Weights of a small contrastive audio-text model: text encoder width 256, 5600 steps.
Rows from block 4 of the text encoder of a small contrastive audio-text model, named by matrix and row number. Rows with one number belong to one neuron. Each number is 200 + 30 x the weight over its row's rms, rounded and kept within 0 to 999. All counts start at 0.
After each neuron's rows are labels from the 100 texts, of 14976, where the neuron reaches its highest value: "tokens" is the input token at the peak. Only what is clearly more common there than usual is listed. The data: synthesized solo parts of chorales (CocoChorales). In brackets: how many of the 100.
# fc1: MLP up (text_encoder.blocks.4.mlp.fc1.weight, 512x256), inputs 0-127
# fc2: MLP down (text_encoder.blocks.4.mlp.fc2.weight, 256x512, transposed), outputs 0-127

fc1.468,199,178,198,179,204,197,162,170,196,165,218,178,246,160,223,233,250,226,239,225,191,149,175,208,123,192,171,227,185,261,194,229,205,222,142,259,204,168,174,207,241,207,238,201,197,208,168,160,197,170,197,174,163,189,192,251,214,180,195,201,230,214,218,201,225,213,215,168,210,193,154,170,182,153,206,192,216,273,243,174,173,187,195,221,216,175,227,207,209,251,98,150,169,224,189,221,164,200,226,183,233,194,202,221,219,212,187,181,195,162,170,215,244,167,144,181,233,255,209,246,237,184,215,168,189,210,171,212
fc2.468,187,209,159,229,239,201,178,171,197,196,209,231,244,211,203,215,226,179,137,236,202,231,170,186,205,265,137,153,176,221,176,224,191,218,193,150,211,132,250,214,218,262,210,205,204,202,213,201,211,226,219,172,238,214,239,186,222,185,205,196,183,172,231,177,220,218,208,200,152,182,171,214,227,180,186,206,158,252,140,143,217,220,149,202,137,220,255,178,199,189,247,228,155,196,185,190,203,173,179,202,216,190,232,205,155,178,203,174,231,209,214,174,203,186,254,202,196,183,146,151,195,196,195,176,186,174,182,257
tokens: "bassoon" (100)

fc1.120,174,202,169,227,174,186,211,253,184,194,208,195,222,216,118,189,242,175,213,161,212,172,220,200,166,203,227,141,179,252,211,194,251,166,194,217,189,247,217,149,232,212,168,191,177,206,220,242,223,240,187,181,177,214,172,187,178,188,201,193,214,161,227,249,268,168,243,180,238,229,189,196,149,170,207,181,175,237,196,155,195,205,217,154,170,220,214,153,241,238,225,203,216,179,211,249,187,214,177,208,222,145,217,185,138,176,216,190,205,228,191,181,211,206,173,234,202,203,241,189,177,209,224,170,236,159,151,138
fc2.120,196,238,226,152,164,238,236,194,217,173,199,231,185,204,199,198,227,205,187,149,208,241,217,186,175,200,179,203,174,192,227,254,204,178,156,177,154,164,242,164,199,136,178,206,197,152,171,241,238,191,288,192,199,183,163,180,196,233,241,180,187,148,229,221,154,192,167,215,195,200,241,186,205,187,181,258,211,229,196,197,159,158,171,164,190,227,201,190,256,175,251,167,196,253,205,181,185,167,181,198,145,139,196,183,147,232,186,183,220,227,277,163,196,200,149,225,234,154,242,198,171,191,185,198,185,203,244,240
tokens: "bassoon" (81); "a" (19)

fc1.59,133,241,236,175,219,175,218,227,186,158,156,189,267,190,206,207,199,166,240,214,209,213,215,175,188,221,146,173,191,234,218,216,157,155,196,254,199,218,194,180,190,176,239,160,229,237,200,139,184,183,218,171,139,195,231,179,187,168,157,267,231,160,158,244,175,185,192,181,270,199,197,186,160,218,232,176,200,218,203,156,230,171,204,216,212,190,201,209,220,248,234,206,244,180,242,214,223,238,207,201,206,165,224,255,224,229,232,205,230,237,166,153,190,193,177,227,180,229,228,221,240,205,193,170,179,219,216,115
fc2.59,167,166,196,200,290,134,169,212,182,237,164,171,222,207,206,166,164,268,237,163,229,213,229,225,178,202,146,210,188,216,155,221,215,214,233,270,268,180,237,232,209,162,223,147,214,217,246,130,191,212,174,198,208,186,242,196,175,203,153,170,199,194,178,184,203,154,199,174,240,198,242,162,203,174,186,167,234,174,154,186,237,260,160,214,189,200,202,175,214,254,203,161,259,146,188,180,202,222,210,197,256,202,215,227,146,208,170,216,188,196,157,216,187,192,201,240,241,202,205,175,187,237,227,216,204,222,178,219
tokens: "g5" (100)

fc1.166,206,240,208,189,204,163,189,188,210,216,226,259,183,162,132,206,224,129,266,166,189,193,215,215,148,234,195,202,185,185,107,230,219,212,198,181,168,218,169,183,194,233,137,203,258,181,258,158,211,226,180,231,229,230,184,124,213,202,215,174,205,196,202,237,184,216,216,190,220,178,165,215,193,185,174,269,210,154,215,178,233,238,252,195,192,242,215,224,230,163,262,195,229,195,199,222,227,193,206,227,191,103,192,198,180,227,217,206,157,175,227,173,259,209,206,219,170,179,167,194,188,218,226,202,162,191,199,223
fc2.166,181,234,262,223,213,196,159,238,211,189,243,221,203,197,178,209,161,141,190,182,152,229,161,180,186,195,175,228,200,185,194,152,174,247,197,202,225,176,229,166,224,182,201,212,228,203,215,236,191,200,173,191,150,169,214,176,193,200,173,183,173,183,206,217,170,194,181,169,212,201,206,193,218,180,166,171,175,233,211,210,168,224,221,199,183,99,184,200,184,228,275,176,153,179,171,181,216,191,234,136,195,174,221,238,160,195,296,206,210,214,215,254,220,208,165,228,222,208,199,276,204,180,160,176,217,189,222,226
tokens: "e5" (59); "e4" (39)

fc1.479,181,163,204,185,209,189,140,209,221,163,142,211,206,119,239,191,202,237,188,211,163,206,245,217,163,143,213,197,201,197,208,148,163,172,170,210,177,217,203,242,212,218,183,195,194,156,173,207,193,156,249,194,176,171,238,204,142,224,229,146,148,185,188,185,180,251,215,207,190,218,212,192,233,200,165,262,202,219,196,205,244,196,168,208,203,131,214,216,188,177,216,268,227,230,198,185,221,161,199,182,228,163,212,165,189,212,187,210,236,216,238,191,235,162,238,276,239,235,197,240,199,144,165,223,152,182,170,214
fc2.479,195,206,111,175,194,167,159,174,217,141,168,215,196,204,135,211,192,230,212,111,179,212,176,186,223,201,219,171,222,179,190,226,214,213,180,206,177,179,195,222,167,234,217,212,192,214,203,190,195,247,164,194,211,190,296,253,201,223,199,225,229,183,199,172,199,215,207,211,178,187,182,222,185,177,188,178,209,203,199,203,195,222,213,231,196,170,191,198,210,189,202,144,247,246,218,194,228,160,203,198,140,239,209,209,156,184,213,190,192,176,227,193,170,183,207,227,203,200,180,197,220,200,202,159,248,165,294,181
tokens: "g4" (49); "g3" (41); "a" (10)

fc1.203,197,256,172,199,277,194,171,234,186,205,221,208,154,164,181,226,214,197,197,177,163,181,209,209,157,171,232,225,194,232,208,215,176,209,168,188,208,200,205,232,189,225,175,195,206,205,173,203,202,229,238,194,202,204,178,233,209,178,229,158,213,221,175,212,226,216,187,174,239,184,187,132,151,258,167,267,194,234,206,193,202,229,201,182,201,193,200,196,195,217,218,176,135,185,161,145,228,206,202,208,229,99,199,184,206,145,218,242,267,169,218,208,158,174,192,191,200,218,246,186,210,178,202,179,189,213,234,234
fc2.203,178,232,215,260,152,234,181,231,149,183,144,224,266,207,199,222,196,161,196,185,252,200,198,178,257,183,250,224,168,161,167,144,218,168,204,188,149,133,236,163,229,236,186,230,225,180,176,176,214,220,127,183,200,173,194,167,194,128,245,217,179,168,195,177,180,233,153,192,190,157,192,222,192,204,224,201,216,172,189,154,217,160,243,252,166,160,232,187,233,194,184,261,243,192,224,203,163,236,221,186,184,233,180,241,186,246,215,169,215,204,177,226,214,189,174,141,176,222,218,204,241,222,257,150,242,198,201,255
tokens: "g4" (97)

fc1.350,145,260,215,206,195,186,230,181,163,198,213,116,160,213,162,215,191,187,257,237,206,200,163,185,199,210,209,189,222,205,236,202,245,146,189,212,191,177,213,216,164,184,194,200,195,180,198,119,171,221,214,223,237,220,224,184,182,220,196,164,228,187,231,222,205,178,214,220,220,175,243,181,178,242,182,220,198,206,118,226,213,222,194,220,224,200,171,243,244,168,262,196,162,236,207,205,184,212,191,215,193,234,200,186,154,207,227,214,174,175,214,192,198,177,175,168,185,159,204,194,180,163,225,198,237,198,245,224
fc2.350,157,199,237,209,166,111,232,203,251,174,188,183,199,213,152,184,251,193,167,217,185,158,187,187,242,194,182,161,159,259,182,223,152,181,169,178,190,204,180,209,197,205,192,209,206,211,196,199,211,234,150,153,220,234,178,155,176,186,233,204,207,255,259,241,240,250,207,204,234,209,243,204,167,177,195,202,252,233,239,236,171,153,205,186,176,163,204,220,239,205,203,203,216,163,229,188,219,189,200,228,225,179,182,236,206,235,169,176,212,217,190,227,167,182,274,158,147,229,233,190,231,267,212,221,151,209,273,206
tokens: "b4" (58); "b3" (42)

fc1.41,309,190,208,189,209,229,187,279,200,208,257,202,198,193,180,196,204,248,249,238,192,191,199,173,172,187,235,199,165,199,200,206,198,223,168,251,220,191,156,178,208,208,144,213,180,203,213,180,245,177,225,234,240,185,123,235,121,233,185,172,211,276,266,232,194,174,206,181,240,196,168,163,233,179,258,140,202,175,215,191,186,252,228,162,166,142,184,227,124,235,209,206,267,233,168,201,199,219,241,189,171,173,266,179,259,198,172,191,247,183,240,186,192,193,179,260,199,176,184,216,203,202,128,201,247,208,208,211
fc2.41,211,228,264,208,173,232,146,220,161,220,212,116,260,189,236,167,112,241,172,176,208,208,169,133,168,180,236,190,163,236,245,194,241,159,209,206,187,217,186,221,209,208,159,195,229,222,210,255,175,230,220,224,197,167,147,203,176,209,238,217,188,157,176,254,167,203,165,197,137,170,134,229,208,217,201,160,229,194,177,216,197,195,232,213,184,143,191,215,241,190,194,276,238,211,191,190,190,159,232,140,184,170,207,171,236,271,147,185,236,212,223,182,201,212,219,216,213,193,187,197,188,220,198,186,189,203,200,181
tokens: "e5" (54); "e4" (46)

fc1.199,173,181,146,220,211,175,186,234,176,209,189,134,263,142,186,178,217,241,180,226,236,179,183,240,181,214,210,268,193,133,144,188,201,164,204,229,269,228,176,189,245,189,204,206,188,244,187,222,172,158,114,232,210,197,179,218,218,159,209,189,174,207,178,177,151,181,233,180,215,164,208,218,193,204,206,275,235,218,260,211,190,194,233,176,175,184,177,193,270,184,231,186,116,239,219,212,190,175,198,253,199,170,229,214,180,180,173,151,228,227,205,175,243,203,209,227,219,225,194,204,214,258,229,241,176,185,212,202
fc2.199,213,197,231,168,254,198,179,204,225,179,186,211,227,189,252,187,226,169,214,210,213,190,141,218,224,222,202,215,186,176,178,190,205,153,212,212,257,212,190,194,231,212,175,200,155,197,179,207,220,139,169,171,236,147,176,265,225,222,219,194,149,211,186,176,182,189,230,144,202,204,199,227,162,253,181,205,237,160,269,246,231,174,163,190,170,170,218,202,187,238,149,159,98,195,217,216,197,246,186,180,232,182,230,183,111,194,200,189,275,191,238,195,218,180,225,205,165,177,249,207,238,254,230,227,200,205,155,165
tokens: "a4" (81); "a3" (19)

fc1.476,228,181,176,202,210,168,194,242,180,229,195,188,179,179,220,228,223,254,197,200,187,201,129,237,185,208,142,224,218,193,189,183,155,242,187,238,168,188,206,199,224,167,201,194,173,229,236,165,212,188,190,173,182,141,181,177,197,246,187,233,173,228,246,169,209,209,216,186,188,230,181,185,195,191,184,241,203,198,252,208,183,192,184,216,208,123,223,173,193,207,189,174,201,171,163,203,232,155,189,225,198,159,257,223,179,145,119,204,215,198,246,212,194,182,185,241,200,200,223,161,207,210,212,216,129,223,200,181
fc2.476,178,154,219,202,199,223,186,243,213,217,250,137,212,220,272,244,203,254,203,198,230,194,197,204,208,230,203,261,195,187,183,218,188,214,200,175,172,150,161,216,171,144,197,208,152,231,196,169,162,199,183,172,180,200,150,172,234,162,222,206,188,186,173,228,166,186,204,187,171,208,230,177,252,146,205,232,199,156,138,243,239,182,205,206,163,169,177,207,197,194,196,186,147,182,154,191,178,218,198,225,200,209,235,230,233,205,191,195,217,214,206,190,200,186,209,212,141,213,212,161,235,204,215,251,195,194,260,197
tokens: "a4" (80); "a3" (20)

fc1.348,278,218,149,172,217,164,199,174,205,178,219,199,170,167,215,212,209,267,187,197,196,235,268,201,174,213,218,169,168,324,256,167,172,139,193,161,231,180,161,203,208,195,185,203,208,193,205,204,218,223,278,221,240,206,222,216,176,208,222,191,193,169,225,177,212,246,222,218,169,210,208,214,139,155,199,213,212,186,176,172,219,226,220,194,183,228,205,242,247,247,246,224,198,206,198,220,175,161,226,182,195,150,191,167,244,209,232,210,225,172,177,217,249,176,233,222,223,191,239,190,208,262,186,184,147,186,180,209
fc2.348,209,245,178,227,145,184,177,182,167,207,247,192,162,206,188,207,159,214,184,231,222,198,246,229,153,215,194,179,231,215,247,144,177,186,222,227,137,225,213,166,175,145,222,194,219,223,253,199,236,239,252,208,218,206,212,183,219,216,201,233,178,184,238,205,189,243,173,255,184,203,281,204,169,205,254,236,177,215,196,219,220,232,263,197,191,169,149,243,211,203,170,198,205,218,192,187,195,175,189,210,201,119,206,215,233,212,161,199,181,191,183,230,238,240,157,211,181,185,175,195,185,211,168,231,177,189,166,184
tokens: "e4" (90); "e5" (10)

fc1.370,168,217,239,192,229,231,195,200,155,172,268,200,163,176,188,194,257,146,218,166,212,193,199,230,227,245,180,209,129,226,201,217,220,177,186,196,259,205,191,172,239,178,221,163,179,185,197,160,230,197,277,183,185,154,146,220,185,141,205,200,284,203,261,221,193,202,195,227,222,177,145,125,215,195,228,273,204,195,227,129,190,175,167,234,206,205,181,214,210,206,191,217,237,160,216,203,206,245,175,180,271,202,210,207,212,210,181,192,233,177,206,178,162,215,156,224,203,195,205,238,205,228,222,199,180,218,206,188
fc2.370,234,232,202,177,199,189,239,163,232,187,165,232,237,184,205,216,146,157,151,203,154,229,226,218,206,186,227,200,197,154,220,183,132,174,201,141,166,180,265,192,198,219,239,194,139,203,152,219,207,223,198,158,192,182,156,197,227,170,229,137,314,189,186,179,202,209,175,218,196,193,176,203,193,210,242,257,225,213,176,154,216,153,243,192,254,170,219,225,215,184,207,190,203,196,202,141,249,218,219,218,257,209,203,177,206,234,185,232,224,151,210,189,159,206,168,220,220,169,225,180,255,191,152,165,201,197,211,238
tokens: "e4" (53); "e5" (46)

fc1.237,275,246,205,160,233,167,221,199,188,178,181,248,190,183,211,220,248,183,214,176,173,187,152,160,213,209,226,187,259,174,209,178,68,206,218,198,201,182,191,201,219,228,162,217,243,204,178,156,224,226,277,168,229,228,172,187,238,190,183,171,212,185,225,205,246,201,241,205,158,219,199,186,211,185,204,233,241,175,172,195,219,149,191,237,178,210,223,217,247,181,186,169,177,224,218,190,203,236,195,194,194,163,240,226,162,239,134,156,172,195,226,203,190,225,163,204,150,192,181,228,204,243,164,120,157,178,171,208
fc2.237,245,227,177,175,209,159,223,219,252,236,203,217,172,218,161,214,195,195,160,156,247,199,184,172,198,191,192,232,149,188,235,153,162,249,208,209,238,195,209,202,241,179,227,230,199,229,209,227,208,205,170,160,188,199,247,197,167,221,228,199,218,236,225,192,253,183,163,169,191,230,228,197,168,145,229,139,173,181,188,203,256,172,292,253,208,176,178,249,196,176,176,211,164,189,239,173,166,181,197,136,199,225,149,203,191,157,139,211,233,192,174,175,156,234,198,211,191,195,209,220,193,205,144,173,203,149,195,195
tokens: "e4" (49); "e5" (44)

fc1.218,193,232,153,244,160,223,133,236,182,158,212,240,249,187,224,213,207,210,239,195,214,223,191,226,192,245,216,171,184,220,190,173,276,171,188,258,190,189,231,162,199,185,210,225,234,212,235,211,242,226,175,179,200,211,245,226,220,182,196,184,176,213,267,257,248,225,223,158,169,206,202,239,202,153,222,168,218,232,210,210,195,220,253,204,171,185,204,176,196,169,135,237,178,217,214,170,216,227,215,140,207,139,174,147,224,196,219,143,174,196,230,170,251,177,176,186,195,242,220,229,202,208,219,167,184,190,163,176
fc2.218,193,218,183,179,163,227,160,199,145,220,201,183,253,232,180,214,227,198,209,200,193,213,195,188,227,194,259,168,200,155,244,216,299,273,203,292,173,201,195,185,207,200,192,226,162,211,188,202,225,186,229,130,221,215,194,244,197,180,236,202,221,195,223,211,216,151,216,199,153,171,137,218,218,175,204,205,175,170,193,195,216,162,266,204,187,219,191,207,140,178,198,202,117,213,176,171,148,157,213,226,192,198,199,250,177,217,240,183,217,230,196,235,168,187,204,211,220,221,230,168,204,196,265,206,157,177,219,205
tokens: "bassoon" (100)

fc1.109,206,223,191,176,205,198,213,226,175,190,228,241,174,219,185,198,226,221,174,212,214,193,198,236,198,180,212,197,198,190,247,184,206,169,174,210,208,175,267,199,208,216,193,191,174,201,214,220,244,208,192,242,218,181,176,193,215,191,243,204,193,200,218,212,181,207,220,234,198,219,112,212,197,192,186,145,198,177,213,185,293,204,245,191,185,203,194,199,241,202,227,216,241,161,196,195,232,187,211,150,180,137,224,151,173,183,176,206,158,141,177,194,251,211,233,227,222,186,184,202,169,242,211,171,223,192,214,223
fc2.109,197,186,253,168,229,213,233,173,213,206,215,167,154,201,212,217,156,210,172,165,215,168,175,224,240,159,167,220,235,238,264,153,214,170,209,226,184,171,257,226,190,193,195,178,204,163,171,229,201,223,256,190,195,183,242,248,189,236,227,185,202,208,213,209,156,206,193,219,165,180,190,155,139,201,184,177,215,236,184,209,241,225,215,154,193,194,206,191,194,218,168,263,235,197,218,181,241,209,205,166,214,147,190,146,188,228,258,220,194,183,179,138,165,174,181,249,238,147,202,222,180,198,218,148,232,192,149,215
tokens: "e5" (100)

fc1.409,261,213,180,195,183,165,198,206,143,172,203,218,200,249,239,204,202,243,157,168,210,215,240,239,177,172,232,242,190,200,251,182,198,144,204,241,211,132,199,201,169,168,198,199,178,181,200,203,264,181,247,231,192,181,205,192,151,269,191,210,228,174,228,201,192,216,207,225,154,201,115,189,182,201,195,178,198,172,229,221,169,227,204,163,167,190,207,271,203,236,202,195,209,164,180,207,182,231,231,215,182,140,225,175,240,207,166,214,223,165,225,185,198,177,162,260,216,169,197,256,163,202,196,197,241,194,166,235
fc2.409,244,244,209,166,113,181,207,167,186,178,210,158,210,212,234,239,186,198,207,224,192,156,212,238,195,190,227,183,179,193,214,170,224,221,185,197,209,132,216,152,198,184,192,209,228,179,224,219,255,234,294,201,201,157,178,183,208,199,235,216,226,176,212,235,202,226,229,209,156,216,150,170,156,210,200,145,211,213,154,194,300,215,236,192,175,180,191,237,180,196,181,229,205,262,210,182,188,153,221,200,188,162,219,203,258,202,212,176,178,198,223,204,212,229,208,199,208,144,204,229,155,183,264,211,208,216,138,135
tokens: "e4" (93); "e5" (7)

fc1.444,237,191,196,212,167,283,173,161,229,216,187,211,219,132,224,195,181,201,207,212,155,218,190,178,204,164,225,247,177,223,207,178,234,226,208,219,250,170,164,195,207,228,160,160,206,201,179,170,204,181,212,198,168,175,204,203,168,283,251,215,257,197,241,188,220,184,149,207,159,236,157,150,203,189,166,283,193,194,177,199,240,220,214,177,172,222,226,217,202,199,171,185,204,182,189,230,270,183,179,192,175,240,180,267,179,188,257,212,176,195,212,214,249,164,186,237,200,265,207,177,180,234,246,190,190,192,207,194
fc2.444,203,181,231,191,127,221,180,132,212,180,176,207,193,216,213,216,197,200,187,165,182,208,203,157,191,198,185,208,193,157,178,173,166,241,206,218,173,221,210,218,230,232,221,183,182,238,195,224,198,214,213,215,203,205,202,231,162,202,203,219,228,163,261,247,187,240,152,250,225,171,130,200,181,187,166,245,191,181,230,220,191,208,232,233,187,182,150,228,149,162,152,162,197,199,196,212,240,178,196,247,207,200,195,198,124,226,200,205,212,204,182,217,188,153,264,136,208,211,184,253,219,164,198,204,228,190,212,209
tokens: "g4" (59); "g3" (41)

fc1.156,162,134,200,175,254,244,184,246,201,166,127,173,169,205,241,211,137,181,202,221,243,170,210,242,146,210,219,281,218,231,151,224,220,159,172,173,204,212,205,212,203,215,201,201,199,217,229,236,217,189,263,200,245,185,215,222,191,129,214,237,205,210,180,209,175,210,166,200,230,197,175,174,205,202,192,247,226,202,187,177,129,165,134,227,249,258,239,170,214,242,185,236,255,158,222,147,215,199,212,220,183,191,142,182,221,204,169,141,206,207,264,191,197,203,221,227,240,158,190,246,214,192,205,222,196,195,215,173
fc2.156,215,220,227,221,210,183,210,236,215,193,173,206,206,172,144,207,250,223,183,167,190,193,167,161,178,152,196,207,165,197,235,259,177,168,207,174,176,190,161,243,195,147,165,211,186,157,200,174,140,216,162,180,168,193,227,180,179,214,171,158,191,179,197,222,200,212,186,211,175,239,200,232,182,233,186,261,223,218,246,180,196,231,151,155,219,140,196,149,179,182,221,194,183,181,170,185,246,265,197,217,231,206,162,163,153,274,175,270,215,195,216,195,156,167,236,213,254,214,193,168,174,195,156,227,225,197,208,175
tokens: "g5" (100)

fc1.76,249,171,109,223,177,227,178,198,186,153,236,208,208,148,254,203,211,205,187,198,205,143,224,257,191,213,190,199,193,211,145,205,184,208,166,207,225,185,195,191,211,215,190,163,228,182,214,185,189,189,217,253,225,205,163,252,184,183,190,233,201,179,262,191,252,238,229,213,237,217,200,193,191,195,221,218,245,241,219,231,246,195,195,226,188,188,183,172,187,171,212,222,228,175,229,208,219,213,177,219,191,147,215,200,172,110,203,214,241,217,265,182,260,198,181,250,192,212,178,222,197,179,249,224,180,188,196,140
fc2.76,242,209,166,221,199,203,235,174,189,187,241,212,209,200,202,177,179,182,231,227,230,211,217,200,230,175,172,197,242,145,194,201,190,208,245,223,197,167,231,179,183,166,210,175,206,134,225,207,218,199,244,224,181,179,155,183,188,173,197,156,288,209,170,173,141,146,183,189,175,143,218,187,226,249,222,192,235,248,225,204,168,191,151,275,173,220,203,164,207,225,219,244,167,187,227,178,247,215,218,207,204,146,232,238,219,163,185,225,164,206,258,215,241,204,180,183,179,130,241,203,175,182,145,179,199,184,202,219
tokens: "e4" (59); "e5" (41)

fc1.170,164,158,207,183,229,222,199,194,169,215,190,228,258,158,163,228,225,213,222,188,188,251,203,220,208,212,221,195,208,153,210,198,169,160,186,248,229,200,171,227,163,222,150,156,167,208,181,237,208,197,188,200,259,172,131,224,158,217,199,176,234,205,174,130,215,200,220,263,180,175,127,230,227,232,186,288,205,152,172,226,248,193,251,198,203,170,166,184,203,202,239,221,170,205,243,199,177,173,195,259,185,194,226,184,171,157,239,216,220,175,197,189,180,195,225,254,202,196,193,142,227,253,197,217,218,200,227,170
fc2.170,119,162,247,229,222,187,181,181,175,194,235,190,212,230,130,198,161,232,156,194,142,149,173,190,253,175,214,170,228,215,225,274,199,134,163,242,176,217,206,211,226,275,168,194,177,175,197,162,139,170,219,222,165,224,190,214,209,213,251,204,231,134,217,247,156,175,199,236,176,183,209,209,215,242,196,199,212,139,239,226,232,220,238,237,224,161,187,210,202,243,210,146,225,205,188,192,184,174,222,219,173,201,199,265,176,240,211,149,179,197,233,185,178,175,209,156,167,167,212,204,235,237,232,161,166,174,240,175
tokens: "a4" (100)

fc1.22,204,193,180,177,205,215,217,134,209,159,136,172,193,148,230,167,188,213,197,217,182,201,203,201,128,193,240,154,169,200,223,224,194,190,209,192,208,220,174,198,167,191,197,151,236,182,237,193,186,252,201,204,163,199,226,193,192,233,170,194,197,213,207,220,234,228,215,193,241,241,133,164,176,206,221,304,195,249,242,173,234,229,169,230,154,242,184,230,180,193,179,193,178,186,187,214,203,190,191,175,166,172,196,187,166,174,276,168,180,172,222,200,231,220,176,250,178,137,202,159,205,239,140,203,201,212,254,129
fc2.22,193,164,193,203,208,208,199,99,229,134,174,144,197,176,200,199,178,229,199,212,179,220,210,155,199,175,209,122,197,192,194,212,226,221,197,229,204,239,192,209,164,175,195,163,196,148,239,199,201,220,185,193,184,185,210,194,151,182,200,159,200,204,183,185,239,224,202,189,213,208,182,242,148,201,207,290,193,213,228,227,207,217,189,255,200,247,186,212,171,192,163,171,183,195,182,222,183,213,186,145,184,179,193,248,231,224,231,193,240,182,262,200,206,197,178,235,179,171,192,159,197,235,183,176,260,178,247,214
tokens: "b4" (62); "b3" (38)

fc1.453,204,230,215,208,195,177,163,197,240,161,143,165,219,173,202,205,188,199,218,257,212,251,193,226,205,158,215,189,207,226,223,241,236,116,194,210,243,163,165,185,202,207,155,170,193,207,235,171,201,189,218,228,221,203,204,167,182,259,216,209,166,194,217,195,208,240,233,191,223,202,184,232,187,212,171,239,243,229,157,237,201,221,159,207,201,226,198,239,237,192,194,201,182,225,155,128,182,185,196,193,159,215,169,215,186,180,203,214,158,194,245,216,172,174,180,244,216,185,221,102,205,201,194,189,207,189,241,235
fc2.453,236,238,163,179,154,211,201,191,240,200,144,257,155,219,195,192,217,199,209,173,191,254,213,191,198,183,150,159,191,285,272,231,255,224,203,203,188,232,207,193,222,199,182,192,202,206,200,172,167,184,219,218,194,191,164,189,242,228,159,178,170,205,253,243,245,241,207,233,267,235,192,187,189,169,153,250,175,193,208,258,165,200,160,210,148,190,177,260,235,245,167,215,256,185,147,202,200,214,196,209,164,172,165,120,150,235,231,211,160,185,249,164,172,200,215,226,180,188,235,172,218,178,187,212,192,211,289,187
tokens: "b4" (88); "b3" (12)

fc1.94,216,200,195,265,183,216,221,180,185,156,240,188,166,210,238,220,194,256,176,208,183,214,240,264,186,179,216,192,171,195,224,178,190,126,179,176,199,142,215,180,165,190,188,187,182,150,212,204,233,189,238,236,244,185,212,221,161,218,204,201,218,173,221,179,159,245,216,245,171,199,136,193,186,192,212,149,222,204,168,191,254,238,258,174,180,203,189,259,237,213,239,217,183,193,204,216,186,210,209,210,205,119,183,152,217,188,162,192,163,156,220,148,258,179,170,195,217,179,246,231,149,244,165,216,216,183,161,178
fc2.94,238,209,165,189,198,187,264,189,238,226,217,201,186,194,269,262,186,217,231,185,188,174,213,202,185,151,211,178,216,243,267,169,196,209,144,217,163,172,225,177,184,198,189,221,178,171,186,202,257,176,266,191,240,166,218,206,197,238,216,206,216,201,261,214,135,180,200,216,145,181,192,214,160,180,222,129,182,186,155,183,248,187,217,209,174,208,179,229,201,206,234,226,212,206,201,175,291,194,173,193,221,137,203,165,215,210,189,218,184,193,194,175,190,194,238,203,194,190,189,230,207,108,211,182,214,175,132,193
tokens: "e5" (55); "e4" (45)

fc1.328,213,205,198,150,211,218,192,215,200,238,156,213,179,165,187,210,176,192,230,189,190,250,212,172,229,205,217,176,175,255,225,234,268,144,209,219,225,199,156,202,203,221,184,193,194,243,227,168,170,225,196,246,214,197,202,161,220,228,223,203,154,177,305,208,210,243,207,211,207,213,244,256,206,226,177,236,193,227,153,208,219,208,220,191,194,196,199,243,244,192,236,218,141,238,150,175,204,193,202,225,196,151,170,183,170,205,212,202,206,186,205,199,211,140,193,265,225,182,198,175,222,173,223,192,182,241,244,231
fc2.328,248,232,202,203,208,178,196,173,258,250,158,199,199,223,191,192,194,236,228,150,172,258,217,209,200,187,214,141,167,233,211,219,213,132,186,237,201,213,153,154,190,238,176,191,234,223,209,206,167,215,232,183,247,202,161,157,216,230,148,168,205,227,174,279,231,228,238,173,207,206,205,257,202,187,104,199,205,205,195,199,201,218,229,191,160,175,159,243,243,194,199,220,210,190,163,153,164,226,186,210,189,178,165,118,149,237,254,193,153,203,244,143,188,222,223,228,157,198,222,186,219,200,234,190,155,225,255,226
tokens: "b4" (52); "b3" (48)

fc1.225,178,207,161,217,181,151,195,209,144,182,208,133,259,228,191,214,223,149,241,237,188,141,200,237,248,199,159,199,199,251,213,206,232,175,216,188,191,240,170,174,188,180,191,184,226,189,238,174,187,230,210,183,242,197,138,204,206,176,215,206,236,191,171,250,177,220,220,207,184,249,179,167,217,170,187,243,264,185,162,211,203,199,147,257,155,187,208,194,259,228,163,178,148,198,222,178,203,186,221,225,206,133,239,202,178,204,166,193,181,186,159,154,229,167,175,163,208,221,197,238,177,263,191,208,201,196,223,171
fc2.225,214,216,218,210,161,127,122,171,177,255,252,238,167,202,209,187,182,186,191,205,201,254,248,225,191,210,192,207,242,201,216,183,214,220,266,227,182,186,220,125,194,191,188,217,144,252,266,228,149,220,188,216,231,235,193,177,208,156,182,209,186,208,157,223,202,263,194,249,158,218,215,173,245,183,236,225,215,207,196,198,122,159,171,216,156,224,166,209,166,241,244,246,166,223,188,151,185,208,215,170,226,151,201,229,227,231,147,174,124,194,212,182,209,203,181,204,227,236,224,182,217,199,182,187,198,202,191,163
tokens: "a4" (53); "a3" (47)